From a checkpoint of a small masked image model: encoder arch vit, decoder layers 6.
Rows from block 1 of the decoder of a small masked image model, named by matrix and row number. Rows with one number belong to one neuron. Each number is 500 + 50 x the weight over its row's rms, rounded and kept within 0 to 999. All counts start at 0. Numbers have three digits each.
After each neuron's rows are labels from the 100 images, of 14976, where the neuron reaches its highest value: "top examples" is what is common among them. Only what is clearly more common there than usual is listed. The data: retinal OCT scans (Kermany 2017).
# fc1: MLP up (decoder.1.mlp.fc1.weight, 512x128), inputs 0-127
# fc2: MLP down (decoder.1.mlp.fc2.weight, 128x512, transposed), outputs 0-127

fc1.428:449487575523507456527552462523510520525547520515532551527477504478405594643511512556492476545555525537566486480467459448462626397524469569468448431418513476502577546564485479529559423501496492409497463476454551436631526533570514525507512553489485521596426526418569571558497490516492484561588522471494472543459503538458518437404451478521483436517495448543523545419468521398491473596499
fc2.428:471566584591535409491420498363419474463505458454466488519468488489436501491616464577515437488505461518566495574502501522460521416555550527514422402494530524443506607467537490551451559507396427512508461486559475497490568468469489493436592558457533489504522495484487522522394393463514452451584529432518466566538435521524542516406479553549541554548593505465479505485469475529531429536463
top examples: finding: diabetic macular edema

fc1.287:537511496488463572612577571568515500624501451566482554574500573434548526463458485565458579603589487484470416494464505524531470470576497442495473524469463452503549476524490469497428507482406386498495506482537506574486502486534479513520527489505495453530568503536453425454530537628461546468499488497520525541429525385414525522479585471463495451536504526620468433486478406569494385482474
fc2.287:473576554552472480427496481481530580601483461351459562563569534548466426468554538554473479469552435544408481455394487531473525460508603529503424570483514459473530457489517404529521507520533476514536544510491495436566484406503483362540457522472521534479485429473486509504529445568532397478512436444513472450502471585447509490433546509501517389411474518516483548480607523431522535542476
top examples: finding: choroidal neovascularization

fc1.425:528452467505531455430438590428520432496479453507502482442566523473478526499501446500456532544450518495497442502537477621535573436419561505531529533452549523445417493422509539562406520509460509484477461422560471503430428556460588539459539533460493479421639473440478446508592463502430549524477543497481518445455535442501560425433465476436437458432521489441455543446533485480411485511350
fc2.425:592369468539460489551491418514500506521557512523551499500537515553452491519514464512505485509486518498521515454513563591495541483475471532344504484511549524432495477190469440507589501568480628510448461502488550521517501489490523472544493506462492477487507539504517489507494500563488511479498604569572575487525516489481501545531475499513533497520562552413464542579490452496524526496474
top examples: finding: diabetic macular edema

fc1.98:498492473371439538404502465371467510481532514490500550452492622486525488510462481579534540480467508489506476505466535483480495424492526486535547522497571519522531471419492562467414454501461524464529505453597383481482491549488438523519476535482501534498594525528528456483486522532398522462477615465471476438560524544487639425409409529542566484450534469463505484544468504560465414430354
fc2.98:356478558466499516496498487539483479441482518500482462494590475499523494485485524464508511499500451501490429500504505536484482483484480515433494487522446518445487503429454458523558527498502461505419483491439524530499530512506519494472492486471468584488482494486511509501509470498502498486488351464524775461521550504551507223526494486514516432504560519496516522619480521490521499484488
top examples: finding: choroidal neovascularization; finding: diabetic macular edema

fc1.45:543444594478356439434480515469560529510583502517461512478406450481555508518420477444381521513580486511503476440477453512510613441425508517500498531544457541509478528464457358509538486502480453518483495424494598473480467515407431447529488507496503480432620509479536544590425507469478432464511459440492550590485426468513464555465473575409476440391516532560486507502514532462461508533484
fc2.45:478385556514461537524504517571504494539475490493496493513547521509495512527568491427516511516507536489523561515493520529520512486494508477466489489528660512505534459462497461513407509517514584499464549453499514532483479511488474538524543528461516664521551578509479494469485552448458498495523504669470255460512484451424448475551564503492494599496627530608545483492468506527551487552486
top examples: finding: diabetic macular edema

fc1.184:517425437488512453515469338500593493500518644458615493487571543488568512492489432520464547518454518483481489503431503571438511489378543477538504482468376478550544487401543565440398541475518538462475536460558429467529498527427543507477514585487498513501524472568536473513427577497449516427468570543436473507521414551544421501455451435504536422489524481569476466417487460512503507484492
fc2.184:620482577506480605440513499499487533462571546484550507503499469446510481480468549349509524530495442477545441508495459515491492500535472519553501508517630522568514453305486463480497543517511527500416466512499523487472546479513452496494480491527518400544439541403491504526502528455530492484470541528492547474495523521526484465532676511495520534520460465415610511310525516472528513484543
top examples: finding: choroidal neovascularization

fc1.28:527509501551498530453589504502549457575510528566473490585486538609555536548504520468475520558503526499478473606411489566507490434512427549528484504543473497412423502500495488441545485441467444406474563516532621470544456505605503526591496585480540511616523498498498551436515535425548567539485410407469472493502523564486528501428519450438426490387504522588597550545504482527572518483433
fc2.28:543512485523505496544459541452486531490525509428474562471578549385431640427400480524425408524521555507425526428543559472413530506516498496512540399489535545481432538500476454562469436531509434487503479439445462556472569490434425547427520527527546486501550522523543439530482475435551460526546504474444565538545409444530458500471517429582461566636506554493555560501553482502592528440452
top examples: finding: normal

fc1.426:462510433414487535473455547438487510522543447510540587413503481610539426584481527540439615625620497551585540492566507482456562470519539441462456491503557393473467442482490454548466467536534455485509506495477482470505539491545437458517507577538476511507437511532518486568593511582589475456477485501526510475462433485462503551536607506499528420483404408578455404447471430469510531481529
fc2.426:503500520413481466461521427548550565462572541438494504447469556506480611487586484486467493531442545553541542507522479469495539456519543483474506575479489483475531554520433429576499463484436549506467508401479533541479434491525583470477442521510533539522424455450471593530444534374488433538532483512514455506447556568568501520545493430396404518474387545549539681483547500484480559449583
top examples: finding: choroidal neovascularization

fc1.237:562497404641683519490518665453598554523445499529459449416595483464532520469439430469492453526492503488496489521583495562494537507494486509534497477460578504479496468450473568611423502490484510495519492511501525533510490450520573523517501480448480464583540482434492520486613469520468476535507518540490514483547516445519498424453487500486459491422425546398455473514474497390446480464408
fc2.237:448468483553515457525488502465513540509558492503518501495555533533458506524511455318484480463492568503506460473526512495493510509457501510397499509511743497490511480431496520489363456546487530493489495502520545520506466497485544517533498463489502405524515477584477503483530447588471500449507655587540440499522486486507546482525327526519525605514546539415473528561519461552530490535488
top examples: finding: choroidal neovascularization

fc1.158:488504465443521423523487510498577527494508582504469512428374546559508442534394583543518497439430554547541557576624448517459430424450516466471489506501503489499435513474475497465493507484470529532479457510488447567368686532443463542524543491554522579533505578524455522625560568479538563527570556529503517534466506440507544498512454497490520546449468480491486505529452387444450546510507
fc2.158:494490479483424524516574558529556535461522511492576519414493415498451550535559506466420535535436465485508464417500466487473569489486503598491450509534490549484516505493458570570475498464477546503555576540566541424560517575509444342492344509434494543481439463506484540577497545448566463545483462529481498533516503556469531490381491402479451520460398587494513559547457514483475586592572
top examples: finding: diabetic macular edema

fc1.308:475517511560506518573501606506424494603554437503434584551530401500509553549508642555441538496470495521527470504468514588489601466516491529587500486539466520460550471516454517456483491493438522530450374333421468482452519508547522523529432477448508490537427463467494565539548507507450500555554593520495523517465502499431469588479586448488414490460548546625518477507467490434510470509508
fc2.308:437421459563515532447555484527455575496457520456515462591630528489550439429418455512596462533532561470496505502458562559580466619458540447511600486486511558449495447500555530546505424493510443497501457608469439603443495448560467482488414587572519480515486448484550427446484465543445557370477486467442461483563477445557459499573508523529447510481566569491462486493504452501543468510505
top examples: finding: diabetic macular edema

fc1.122:525767478518434522504519284546578561491434571514457569487502465437564495471495555467530554489482517481531436459525486463516519523389447472517527449423402449573542551449501468475462481500527507506460578560525481477534484545510465463493491502503530462437428474537527483567509535480508477467495506524469445529493458493532471511552469479502483494417477525502544457456445483445515501447574
fc2.122:545578526518517503523508498474471533515533510487476515476451492477505490480474534523491524523496568490531453544497477502492482521555482493337495527490380518557506471392531478480533504543482472509426474528512511468456519463516431512431484468523511550561481526455497512505501503474514509497474415451485419515465501522565483579521724508495485468507460459525567494201504526520499498500561
top examples: finding: choroidal neovascularization

fc1.470:487533399510528491460513495477551573553475530565527563437519482502612525442518432508581445513474501475515523434491525453457485512440475500457574479450490464484504531488470580603400426381455522491541496571483467520496550431527482570518506510501467498567458486475539490469550541511412515437508453505475501375636495527520496421378573446622515523451442497465476517550456472501444408390516
fc2.470:378540458466578496482504527450552573535537467490492492510504488514508497504433515422426500461506466508509456543477490492499472515486512472823515468496531549640515490376511544469432482523507345495468493451523500500535488461481508521445476483502496505504458502510487546516515444553521516473476582523501470473497505508511436444562401530521532505556417505483565508553508522501495520504533
top examples: finding: diabetic macular edema

fc1.87:495745427427634517503534532438512463549502436503595417520533522567499509482482488579526419508430497500456499506465530501444455481485499459415528376493543488429479485506447398475457493499462542465525452519425439548495553512468611561514479469509506496517454495477507425475516502555455530465486508463494457469555479521517540487417481539560449499521434537413433489509496471480580475474418
fc2.87:734503538505498520488507514460510522448534493494547501511483504496452480493488460452495493482513439460516530472509471499482494503500492472791520502497550499485516503655497518487684515491500500491466480533492491515474503515498525486538481463478475415490461538479501495481505488558508482443503419576491586465501522500523531561492440495497520506514586467371522514553510506464515493482461
top examples: finding: choroidal neovascularization

fc1.318:513259411538508496449464526461511428438514629463494532449558511441506559501457353472446466585506496498496454417500496528418544439499546523482537561530493476491537487472498550457453455483522513491482451470528420489473518618461550494458526525462512531547557487531474471526526521563482499464480512472465506526582509494512582441413492549456406493429433475414435432505542492508495500454449
fc2.318:351515535477482540514497510521497522394510513501485503492572479516458488512468501409513499515508552438527470474516526548511497515499476513715512505518504478494532410549480413483381490531517453523441502482447568516488505503509486509497473477507515539515448467446485557489496486453513496473476245622534465423528512484464501368572457518515540511503584537510556539519467489547513516516503
top examples: finding: choroidal neovascularization

fc1.451:469641465425145478470534500467463450514524495471575541472469544503518519512475553546458483528490511512480529459406479484427500468431544461506514527488495425475480502460505560411531454462501455485490511432539506455475528502488505473462477496455489561435542477512441470537409535496425505468499507419504495477505473512512542489430458478553541504480501482481467492560482484508466513524430
fc2.451:762430563495492511451508529540534488487495499483508462504531486474496491496500547487523533515501449479508502517504496516507482470488506509632489487517468501553509462593477485489718507497526458500517458458448510504534504498503492489482486492480495446496459543465497521482495505454502491498499513521489265470502513493467463497558367523487503583528491511542576487639506521463526513466515
top examples: finding: choroidal neovascularization

fc1.82:495622378593660516401526507525543489547473453480369433482536509465474506486502593599503531482369511484504489495545504507521557468401496496474510446465500511427502521486478486493447480554524531484466485537438491551517470650494562471501477502497523414556601524437499473461554526450458546450484481545495546464446407463489509472537462554539530520526405510441471477465510464466533465535407
fc2.82:415452561535459525529493535483501563448522537492532511497524508517450518544505462468495481506519508505534569495522481521504503485460497474336484511505360514453494456474498475494407548510493542516482479504455495477449483537475554499515489496475473442506494406521505491512519479567480497480516495452538813486511504510532492498501506515515518528489500497646485540704509475520526473549482
top examples: finding: choroidal neovascularization

fc1.249:507486473568499483437443626500553498530593468521470523495537532492452447635468593638545569628514525545571534424531481454429508490588478481498483461513483471445498395514467452502459480468451525462513594545607528573457471528610469568581595510523486503534510518548540413491516504492549513547482473465501435525517425519473479550471474453480516544487483516561544483428443467398501543465502
fc2.249:437463535492518514466498476460490566506571443545574566418548451515599521469476600502432575464483525505511581506516435492571463574535531452508449571440571499520501562448486533517469507532535505530545456481623489490551484537404525504410500451487536489529402498460442463465520485501422419519545562572506417440429498526470453526535522550538417532429442559480597524531535497662460514441435
top examples: finding: choroidal neovascularization

fc1.110:537715472494468477394466462457468443468450558472497591481563531544519553502462478503428561543476584489493504420415482458495560477429510480511546587377476454624501512468552529412525481491505485509438499500550424447526494518535460491464536485486524502449504507526570446592490589471460504405489527411495506515535484479519569496417461514485494523382458454483494406510470501503481532447539
fc2.110:626369544506484482519500518543494498456460496488460494484435488481528495450495548395518539527485503456492495513518495477510471520518486499501488496510247496544498455584488454484486497503512471512387457486462534488498519493525472514434480482512507420500472493461502541492504529390498481507456344429537585486518485499465475546526651517480494524492458507510574494298506520497510504490531
top examples: finding: choroidal neovascularization

fc1.213:568784504496584414498467420505532516542465604512464494499526518488454494547538495478451551463504473472501519477427442513572479557449450482500536539485449423643570509477566519472525459487494504503454590525533440470548481452585488530567497526547529516446379467527543460560482561494500495475489541490494506456487482523494523526561444473454542497524548498508473451464474503557507512412569
fc2.213:481574523496518505474513484507456505496531512491480490465469486474585489473496549464509519515497524514490449501514482495478504526504502517818491514505671478551475511456514493492617464503467538504407517522506532487525553481519435484438481478547509496479499481464492473513498509493503492545468341404495602498502518529562576503497378513475473513487512439411511513398500528476476492463547
top examples: finding: diabetic macular edema

fc1.455:553603468477708486465528500513554440518474422509560537567537561499567536442541511520535522540423467463525468353560478524503510524455509398510564510459526509403451595406506499510429480437479495495542490592514484485566502573505590556491513490483499474425501481442538452545584468477511521471507526505475515443599555454526533434559496461488477509506442487416423513503536445421469497456495
fc2.455:544462437515530475501490491480504572522471478507470508499473466529440499521483501490447494490526599473495545506506550566484503512469477476595505482509512501536519452344490495477515483543511505514477426493540430505494538531479488478483471486503490669474461453472500521503486466569542503493468361456515741470503479526555475393524570503505541421524559543534514546287495511545485497493502
top examples: finding: choroidal neovascularization

fc1.420:469496477460507553676612501549552546563543554562542512560493502469570514558540519563503528548539578451414360486463403445535490514458503558463444432526482442484437497493524489391544499471454415506528503529507563476528536521507510611554537497488508552533611516579553487500538511510469608481521529528516499522574595523472489523375478489506481501517469483461516464467441487550427460543440
fc2.420:535563516476439566490484540480526531482554549500509484433502439480488496396500492487556529524519582547549573503553416439488527518493519470465539518524519486546653580515381526461540495358530520499443507459464543573525544540492614441497531435478382552494448520458561472560338525460520504563519486475610508499429482447529523526589484521552555389481461476472481449482536469502484483475491
top examples: finding: normal

fc1.483:578621495594469489447471542539519493468473584472490467451617523449415492502419409461403527517560460487516455463526430526564577481466486496538565551450501509628502481429541557438484489592462464512454531463545491460551451439504544505533506523482491492418545472484560433566556520490477559550498498472492535446499438471488538523512407565364513444353529498507445511486535507458449517469572
fc2.483:284475547501478512514491499498461483518525501512512506462486527512521502445515498576529523514490576512490451463542516471511508497493496527714492524513617477496496505220504479491612467518457568496402535517496533486523531467506461484444489476520512376496498529493516499484498520477483500497479505568476497502503506488495568490494501515483485515474529525437485511355503509495509506499507
top examples: finding: diabetic macular edema

fc1.289:492506594503507520624475502561470491537440507483579475546527467464504652421511578514536481408450503529527445637542484504535444558439439601517465493477443525575582523538479525449520477495445464532487438464484489507583500507444536477515419483503547562511556487405429512492480534498428517529568591527512506478552557526451489506446510415508389479450452500464454541492496554619464600526471
fc2.289:434413461527497519474493465513474417468537428538510470455548510519479411594468442494489567571536534443447532466392548459483506481501481372509594479519478458487512351518528479583523483526570513497506470504499500522452397508544554479373615479573438535529424469582541520518458500473565542461487533547481531485466383531579531495550497596520526583544472505460536493498403488490520474577500
top examples: finding: normal

fc1.372:561710456432676425454520405529552534482508563482474518532617562534513517497518584497479460524474469474512468435486477431488485515433480427481529469479515530450495533413495536400379489498498489487499547499525460524559530465501576470554508496478533496511452458496428476549377458500477502470503466530466477533562470471487484459429527461615507495533497531464415569506474412498457490494490
fc2.372:354524512486494467496517474503500529485532481490527487486462461497458492487472516586464514489531573456520474554506501521479483503470515469359507471520625521559514449220489523470439468522529540503459474495483449512515534499494468486492472461520483477487491519464474515479494504622526494483474626483518445473469499529505512600515634542495520490513531479555556543677465525481515516458526
top examples: finding: choroidal neovascularization

fc1.285:477681459537565458425501466484500506502515567512605574496576523516613561451505511551478492555451484517498493456454513533499627463432476511480497432446483479480517532415451447492401469436497544490450510534536518527554553496468470484508489491444503444490493540568558520539435567477464418364490561554479535537554430472546528518322486589538572498484463517504498498491489440534518469461480
fc2.285:679503531508521528496506534508517550546517494488501514503517495492505488487475506539486525512498548452510496525512484533505487506521472494699525490520314531559540437582497460479514507549505431511376511488503528509453493562506501522465491490519510486523492509466477563510501498459508490478475579460556494465512509522478456643546436499511525522497566492549596488238460508511508495527518
top examples: finding: choroidal neovascularization

fc1.24:512510548546498536493548609483510567495526492572467611500442591476426485635567542545416516555599531525561491411563519529423432460531505482530475456431503491465491547506545525542452430519410517365517426458461530465471595618538517585511507537517405469511508513507531467531524504478501495477461448479575473552490471467464474502517520531518494473571565533626478498481445448450541496587552
fc2.24:542618489520507502347475544463549532487473479495493546497440401494625467426475576503554539476530510495465523533469512502502505499482515437495478579468511596459521505483522483595498428478571533372561605622588461582509482498464482524491517474415571453493519435421498544499497499472459525490463476467631428510537536516473492485505489443449414435494478467581433452500548534533573477479447
top examples: finding: diabetic macular edema

fc1.218:530406493488561486414545606541547496418419517496514425398614516454458510553405539484491580481503488496485465456502514478462502486432507456486610500432591430508456492447493457467419448534564451483539503456501522552555486564481448499574427484441517448493482504485572520547574473475436458486501524498490470530426455471498537449448431542491464521341504570477488417503463557439447455392453
fc2.218:522546556545496438553483473540431501470559488498503493474523520536497473483523473598505500500485493472510424536513487528519507517464446517600541488532603525438506468476493459510420485510452608495439500512492568549495510484502485496468500481507494682503514628578472500481513471479470482456507592547565599455512517498423510370575448518510512576477624513715543542546480471537504480521463
top examples: finding: choroidal neovascularization

fc1.271:502510478447499469417528541468470481532527395563528540436534505553421423581540413493514620549575490552590555462511556512455383416496424436492503404492454446578419436509452499539528446518553521495507497471491459535486519573565584515473564486471483464492609456575547536499470499548566545521492495529519511570551449487485442484579534559500525512487504466568478484482416366406528496457508
fc2.271:541556563486495449435539422520386579499445424500522528423449511503530625416583459470502521518495459515462488531473490557492410439423432441486412529489470475519543515501547474446512495536560444515514506457394517529537452531620488471542391472519463504474555437491501569438486560556435544574561484510503464521535561482492491508515515384458584523538531434570422576531490534527533526533616
top examples: finding: choroidal neovascularization

fc1.114:558515485485481498485501524622540481545522467564638567541565518481408542538542555551447466442511472466548486595516526472493526499520390454498436472532493483539567536492496503417497537376443505498496466433456484457506477594446527522556460426447464508465630454579495491540521576515513577505491498502505458467580581466456534518477530454612502473526453526459509382427421493556453484600478
fc2.114:462476578559468386533488563431435477457505457518513501501439494480531542469534521493527444499486526504455489421549553431441539474592586497525526594484484555530568464501524570540514511604491496484519483517557531513430528540591529494415544451390526463495417509555618511448439508495456491494463514556448526529450483537502429509495460496477564545505515531465509647514492646394432454585571
top examples: finding: normal

fc1.108:283523500499508550440585520537535496471506578543548554511618454494520464520443559563518504542487467477455451472525522553582477545509465553492346507538489505476538479449526512400531459439602439520525501565495535459495468488498477555541538496519555586594507527528526439522561542510478485512519513467489488463600450552452506491433516530529512405440484540459573430510488532562471577568427
fc2.108:403460463549663449539396519434510462478546510504434428516537501534494589471436429506563533499489550436555619547548465545465443456425536428499460457532503485479524560497440448509466458418441474508567558464447588535513448546531552543493459493510505468552614520495533493565378536450447498583489509454545468509444528512528474510569494437502558437546555393497558443470464464485516521501521
top examples: finding: normal

fc1.66:497494458507497470485554606562505532454600400586490548493503467510565499533486516504489464504515499503517468466473518511519459477491485439526470605535516449444545515512426486462450440495499580406472427385447482560485502623615500533511565528469480558609467494564642449524448462431425533579534545546585439481549458408497372486550513520471471535514506462479453525493489453521555481532568
fc2.66:530624549598495508568489439447520457511491476495492542490483421566476535568523518520479423418445552523416484604451478481503490479408485568517467491475525541487471520475476542498529497411450466409488574650556583519544457497488473561505409486467542526554556466463552524621548489427552455498489421424472481543558526630526539510460519485531435530605453533536469511487438459526562516476502
top examples: finding: choroidal neovascularization

fc1.314:502541458488489553501489522639460507595605525527439521463568539497543552560453529536500571608584494521518507493540516493496503445534497440479451416540494450400514461540501488482544545469418405490478459516456474507456469498484471570516619508540441505504540527497411523504497514540463588454523534520523497560517495449443587590490563458391509490560427475524530485460331526501455410431447
fc2.314:538505549520518593479542533435502460522525537473479521473480508463454396534512555529540349431543496494522589585345494481425508487560455495516515445456505461616582558504491569490522492536562477499494528448552559474474517498429509478458534473339530488389602452487481534571449443480510449437506503523508494478526456485492488500579522522603574503464542537550459397491492485571550518468521
top examples: finding: choroidal neovascularization

fc1.247:526754419606461514487492540519544510541423545493440412419611497451496512476499529486488518496437489490498476431575509482518542499442423519526542431424503493420520519376478501538437492552434472487442519501501526554558508528492547485525474475443497458500467481489584501524561456463514464477493484572510542427537432427533474460427486590471476470498457546463429489469480426411483473518531
fc2.247:548512482566469477550497485447467529454559499504519522479468538522442510503485451305465514472529682483541498461536513516502524523493503490532485529503649489506520455416516524463481483516487606490535480539501519488491483519485495488546487466518509465517512493523479504458509494594492498436494553562503551514489491493552525720501609523488513553510596500612470520673501470536522493508490
top examples: finding: choroidal neovascularization

fc1.79:497504553621495541468435525512481503517539577464470543473448574464462629491468515650535500488450524540494465461462483469499546389429428492524487375498516474451382433571470486527493399491422498542640533521505453494524481428501481597517487533519461562529531506494507495550500468525584463544446512541607506558512441525479454516476554433373486515541521480519520496434460496501567552487477
fc2.79:468473382429467578500579516479502393491436580461489475486487509534590472561512456456399528421456486520465571464422523556518552490414450474510522441594468402517564413493443526497529462491454526522519451566391450442437471448602542496490450572451536525526505466554466516477480528514444561444570556584573536524412547463526516506475514509545530474474516470434546495499541468445560522507620
top examples: finding: normal

fc1.207:481488475505486462437583432477483516510580487534537595547513501455492443591527491525544522577536539540546515449407449554501418477439489444587529482566501532373479449472452562498482468445427578480523478499461464571435480543582566627525580479410508537539469468545550502532449515465544525531485532522546554584495424393466414490557479594560479491488549484538533463431437475439473434463443
fc2.207:516533524462479467635494498532516497549539551503505504486418600413590601411554478507511399382421512545472480516498486435492535501461452573461523440553461495552442487481516592431495474457523530492579514547514526466532495535557485583492490466463514511485459524475536499453455447460522550487519526551538528445439527473477503537424497427590348380554530555470592538491569494591543446524503
top examples: finding: choroidal neovascularization

fc1.159:458311501403635476474419509459484480499450523480560543454490544444448496535442401574481489565501486508487468458475494478460490451531560463447529520477555471418471575501457450521521446465495472498478467443583402486481518451484500520532520523481520574442443498511511493500474531521490563479477503442475479530619505540492591444456482497609442400445580481432470484569456529617465417449497
fc2.159:711466517462539481507522439540489480405469463498506482505478467529511477466510506623490523500498545475492446539507541523510455544513466487472536450518512496499542484638486462508536501504524453492499509484483445540496549502514448488484483492529503572488485546460473539517477512501540519499485516577464697418514492494420479229536521482523512438504570520573549552486476513493495517483468
top examples: finding: choroidal neovascularization; finding: diabetic macular edema

fc1.264:477473540573496486461570523468584490481453536539489492493343493566500413617472550505444498588496557519537491411516494515424497454427474458501482496555457463417500427437487484556512445452482518504576464579508579542547526473649475536512565583448476473554537535564525541561460538491503572538412450500498507542453576528509493549459547599537496498432518439524565481457466404495560489541574
fc2.264:497621438462513506499493527613574562468464514454511512518529546538493544447434532469563477605452539491476578612583505542559405549486499472533430629525497474529533510507548524448492510546621433480525544417347586516408514525486584494454455522516471485537462493488479508528567494534447507444369431465521550495548498495539460523560507498465437472465567451504489464539529556507483510446523
top examples: finding: choroidal neovascularization

fc1.116:502503624484475524535438514437569431427516527534497581419515562495492530560425554562511497498516550527553532438507447481461471380456547450447465453507501470417499511470541428494488448499461548452590580553453552412548530502544477559509577535559538597531535594545585544498530541496575501619410448501551514562408509464526461441460457493470540501524484440471537562497439440498504539498602
fc2.116:471356386520546470499514492568469491448543506441517459540461430521479483600541579479457458563407579486430547559450501541564500556569454443518511515485534635543529509513513583492560464522545537506515556521474468518409538534503509542528430514490430472509473456473468486570516452398411516463451546472505400495566502530619601504501495503531463538439527620502474417484453527538489462486505
top examples: finding: choroidal neovascularization

fc1.260:487500471472505530593464568557513470483559524617648630549469488498499474557507592504542477517417503491494421469479506519515502454413475459516444501515389587534475487527386513436452496478470565514520465494489517520500448610508506542511549419439456604552491492535508458506500648525515538489493545488487497534539478450460413449457453513562510548538603448489413511542487523506446456580551
fc2.260:514503492554534528569470410458494468465536548492457444564531401575544515465431484464462524502401498487435446538478503550460558474475631573524502453590514625447475513513595499609561537504470573517523514473447505567455503502509491586401552463499469518508370474471445526521519478402501472456453512512504468557415476498535491495497466545358519450533496503457592601485449562471494496468472
top examples: finding: choroidal neovascularization

fc1.326:570497557580614494550421627503507441501584589473531391475446458536405481510454381419431520449602491508458540531502496621497567542560465495487503522486503536606522463494522501504474468585491467508473467511539535480410432404588489483591479506509489480468546510535511541551534473493529487516499483532494565540507445513473454523519420568368518439490490493528497532538478519558451556537572
fc2.326:379462467510470520515501466528457434470476510512483541493432551513560515471545499431533527487485593516473507426537506439506536502518509526499473537507507463469490553653494471534496516462491626484473532507487547513555477514510526504473531544553541298442555519500494464492498556465461497524508637532484660533546494478370516577455635504486473557478537530407415443504518474489521464499513
top examples: finding: normal

fc1.456:552518504482477491463449531489442483554456472482513545530445464393446604440523534562492489457502520530548498546541475481392547469452470551490444405576468478502441399445520443512490483454428464484523579578572513538584505562538598569622463520462595493515581533459518511466487551457547634584499470488519540590535572504479479546405518440500509419552570510530566505492466550446510549512519
fc2.456:470504477477455500477522408450442550538577505464476586416590484558489421543427553502402550551518535527354515474448494532457470469613582465517490540472491475402543481506551508533460564472477454481501513493528494526455538513444508488539575545507444513425421481568431558650588519464577462538507466528477530476415474524533564508588479489495541534374458546527516514531447487448546558457488
top examples: finding: normal

fc1.89:538518660590347555428485545495591518614477467496539558454511451383459484437496566526453551559441541498514507512505471511500590512483465525487468500449581564467479506473472444479564515497495491502422520472517453446553498456428489385553516538472502504414578485439464518538515530462487492485486575523454548602418473423564418524543468555441505441491464517474494525462520525491513454607499
fc2.89:622465501551493505485486509513487443532524540487528473508500500499491527521548476578546495519509510530497480494481483471520482482504501500284488518518286518493506487521518489497450536503510507484535490481491460484441485499485498506518507508461504445495499568520511495513497529451469492498501725585449465503525472487488461692453554482495492554476460514692517480457521480513515496490528
top examples: finding: diabetic macular edema

fc1.369:546507576557521476507492461484470393527611519548519485428455495486478483550564516517563589534499466508586584435664554465527503487422431447468425430513453466489447383490469458474557530483529509483524564464502473543512544543489510517516643477518525473436575513564521529488556467516605551527466452481528498436560491465461486580490453537560529540535490439463531472482477563562445576420406
fc2.369:492447466472510539429504442535438643507496517546452395542478422467597499505538437473572478549493545409480473470503576620534507547453539506502501509516477583470499426508586639558503551477521507479505468595447535465450582496408551506431561485521443502569421473464461494469468464451441522409488510477464480554514465447588569510533499518408505511514505499456544498504449535463500363518461
top examples: finding: choroidal neovascularization

fc1.286:560486395386518505466459446563310548456516510515599490510467497514564474550583440509536524582517544509530483488552450453482466389540404439499501586516491508562421430526442475568547499520444504464469526495522490587430476515539578499533545544546494506482426510508484590467526509549556515490466463489530526526529400401498472550564472525453501568529517468509454597522478573425514444525462
fc2.286:516438429518499460488506500422490467576459481540404424567509425506457556471511572475490468422456593479529539536486426486501502468414594561506480342540504581450490537459550515538464570544503435479511468463448535421575518448498484530528534516492554491524492512503410487501404449420390501450513523541506482433482501642633525504468518461521510448613533512531494556434489499513512511444454
top examples: finding: choroidal neovascularization