{
  "encoder_norm": "layernorm",
  "encoder_parallel_block": false,
  "decoder_width": 128,
  "init": "trunc_normal_002",
  "residual_init": "zero_last",
  "learning_rate": 0.0028,
  "ema_decay": 0.99,
  "lr_schedule": "cosine"
}
Rows from block 0 of the decoder of a small masked image model, named by matrix and row number. Rows with one number belong to one neuron. Each number is 500 + 25 x the weight over its row's rms, rounded and kept within 0 to 999. All counts start at 0. Numbers have three digits each.
After each neuron's rows are labels from the 100 images, of 14976, where the neuron reaches its highest value: "top examples" is what is common among them; "colour at peak" is the nearest of a few named colours to the mean colour under the peak. Only what is clearly more common there than usual is listed. The data: retinal OCT scans (Kermany 2017).
# fc1: MLP up (decoder.0.mlp.fc1.weight, 512x128), inputs 0-63
# fc2: MLP down (decoder.0.mlp.fc2.weight, 128x512, transposed), outputs 0-63

fc1.437:484502514483490502507511505492491510469518497525522533497498534504518491489523498479493518528515493492497492489536497493509511498498520487505520494511498504503515490513484513485508473511540500
fc2.437:500496502468499498515517498507536490522479533507519524502543471493496524514502509525517547499515532484512504491503542495520492512508468504498509517500503498456472470500508468479500537516512494
top examples: finding: choroidal neovascularization
colour at peak: grey

fc1.243:499500502519479476495486522491491488505502492511485501489495504513534511514509513488495496499481503502494496491506513504495512493508503512483498511505425496617492501493505480515489493506509478
fc2.243:499505497496498501489500645485499506530516498495512506507495496523496513507502486499483482497495491496501508459511497497481539501502504513542503508551520454491496488539498487484482484497511499
top examples: finding: choroidal neovascularization
colour at peak: grey

fc1.326:496497499510493544485504479524520516531578506524496533502512498497507504489555492506533551536530488486512513472478540485459478456458464508510512496544495498499485476517497505499500523506476500
fc2.326:541516514501520489521510491518464478511471464512497497494477469441486510533501474516511462434507483507497500468445500510521531521510499536522508458513489508515531535505514548478491522524480467
top examples: finding: choroidal neovascularization
colour at peak: grey

fc1.362:499502499492499507471487519488512494504506502502490498587476479493513524487527482488495495490500499496510487517480494512508509493491522490503505556494558543504502487514491481529457497487537550
fc2.362:484511490511503498494498442485519511507512502493523511497496503513504506501516482508484479497492498498510492487509502490496516497511506496494500498455411375492503489554427512511509497495512497
top examples: finding: diabetic macular edema
colour at peak: grey

fc1.484:502500497505484509518496508480504491498503505507502514516506489506508524484530482491493501499482500495501496521511497491493499513491521512505511557496550533555499514513496497516442498482517471
fc2.484:500499488507504501492500615495523513483520513493523509495509488503512504501495491483485483500487490499506497493514501493494499500511506498481504491497403417523506489559489501498498507504514468
top examples: finding: diabetic macular edema
colour at peak: grey

fc1.174:562536499488496462502476506464507555491501510520497473488431522548493517484507517504510500501485521565543521535541513575478463504459493493539506567503507503491498489470468521470504480486492497
fc2.174:481441568574479517488534508506490474513515506507536506494533497475523495527468470494492492521466540479476474507511447490512538502501488487511522505492494506517526491486506494502548506509484479
top examples: finding: choroidal neovascularization
colour at peak: white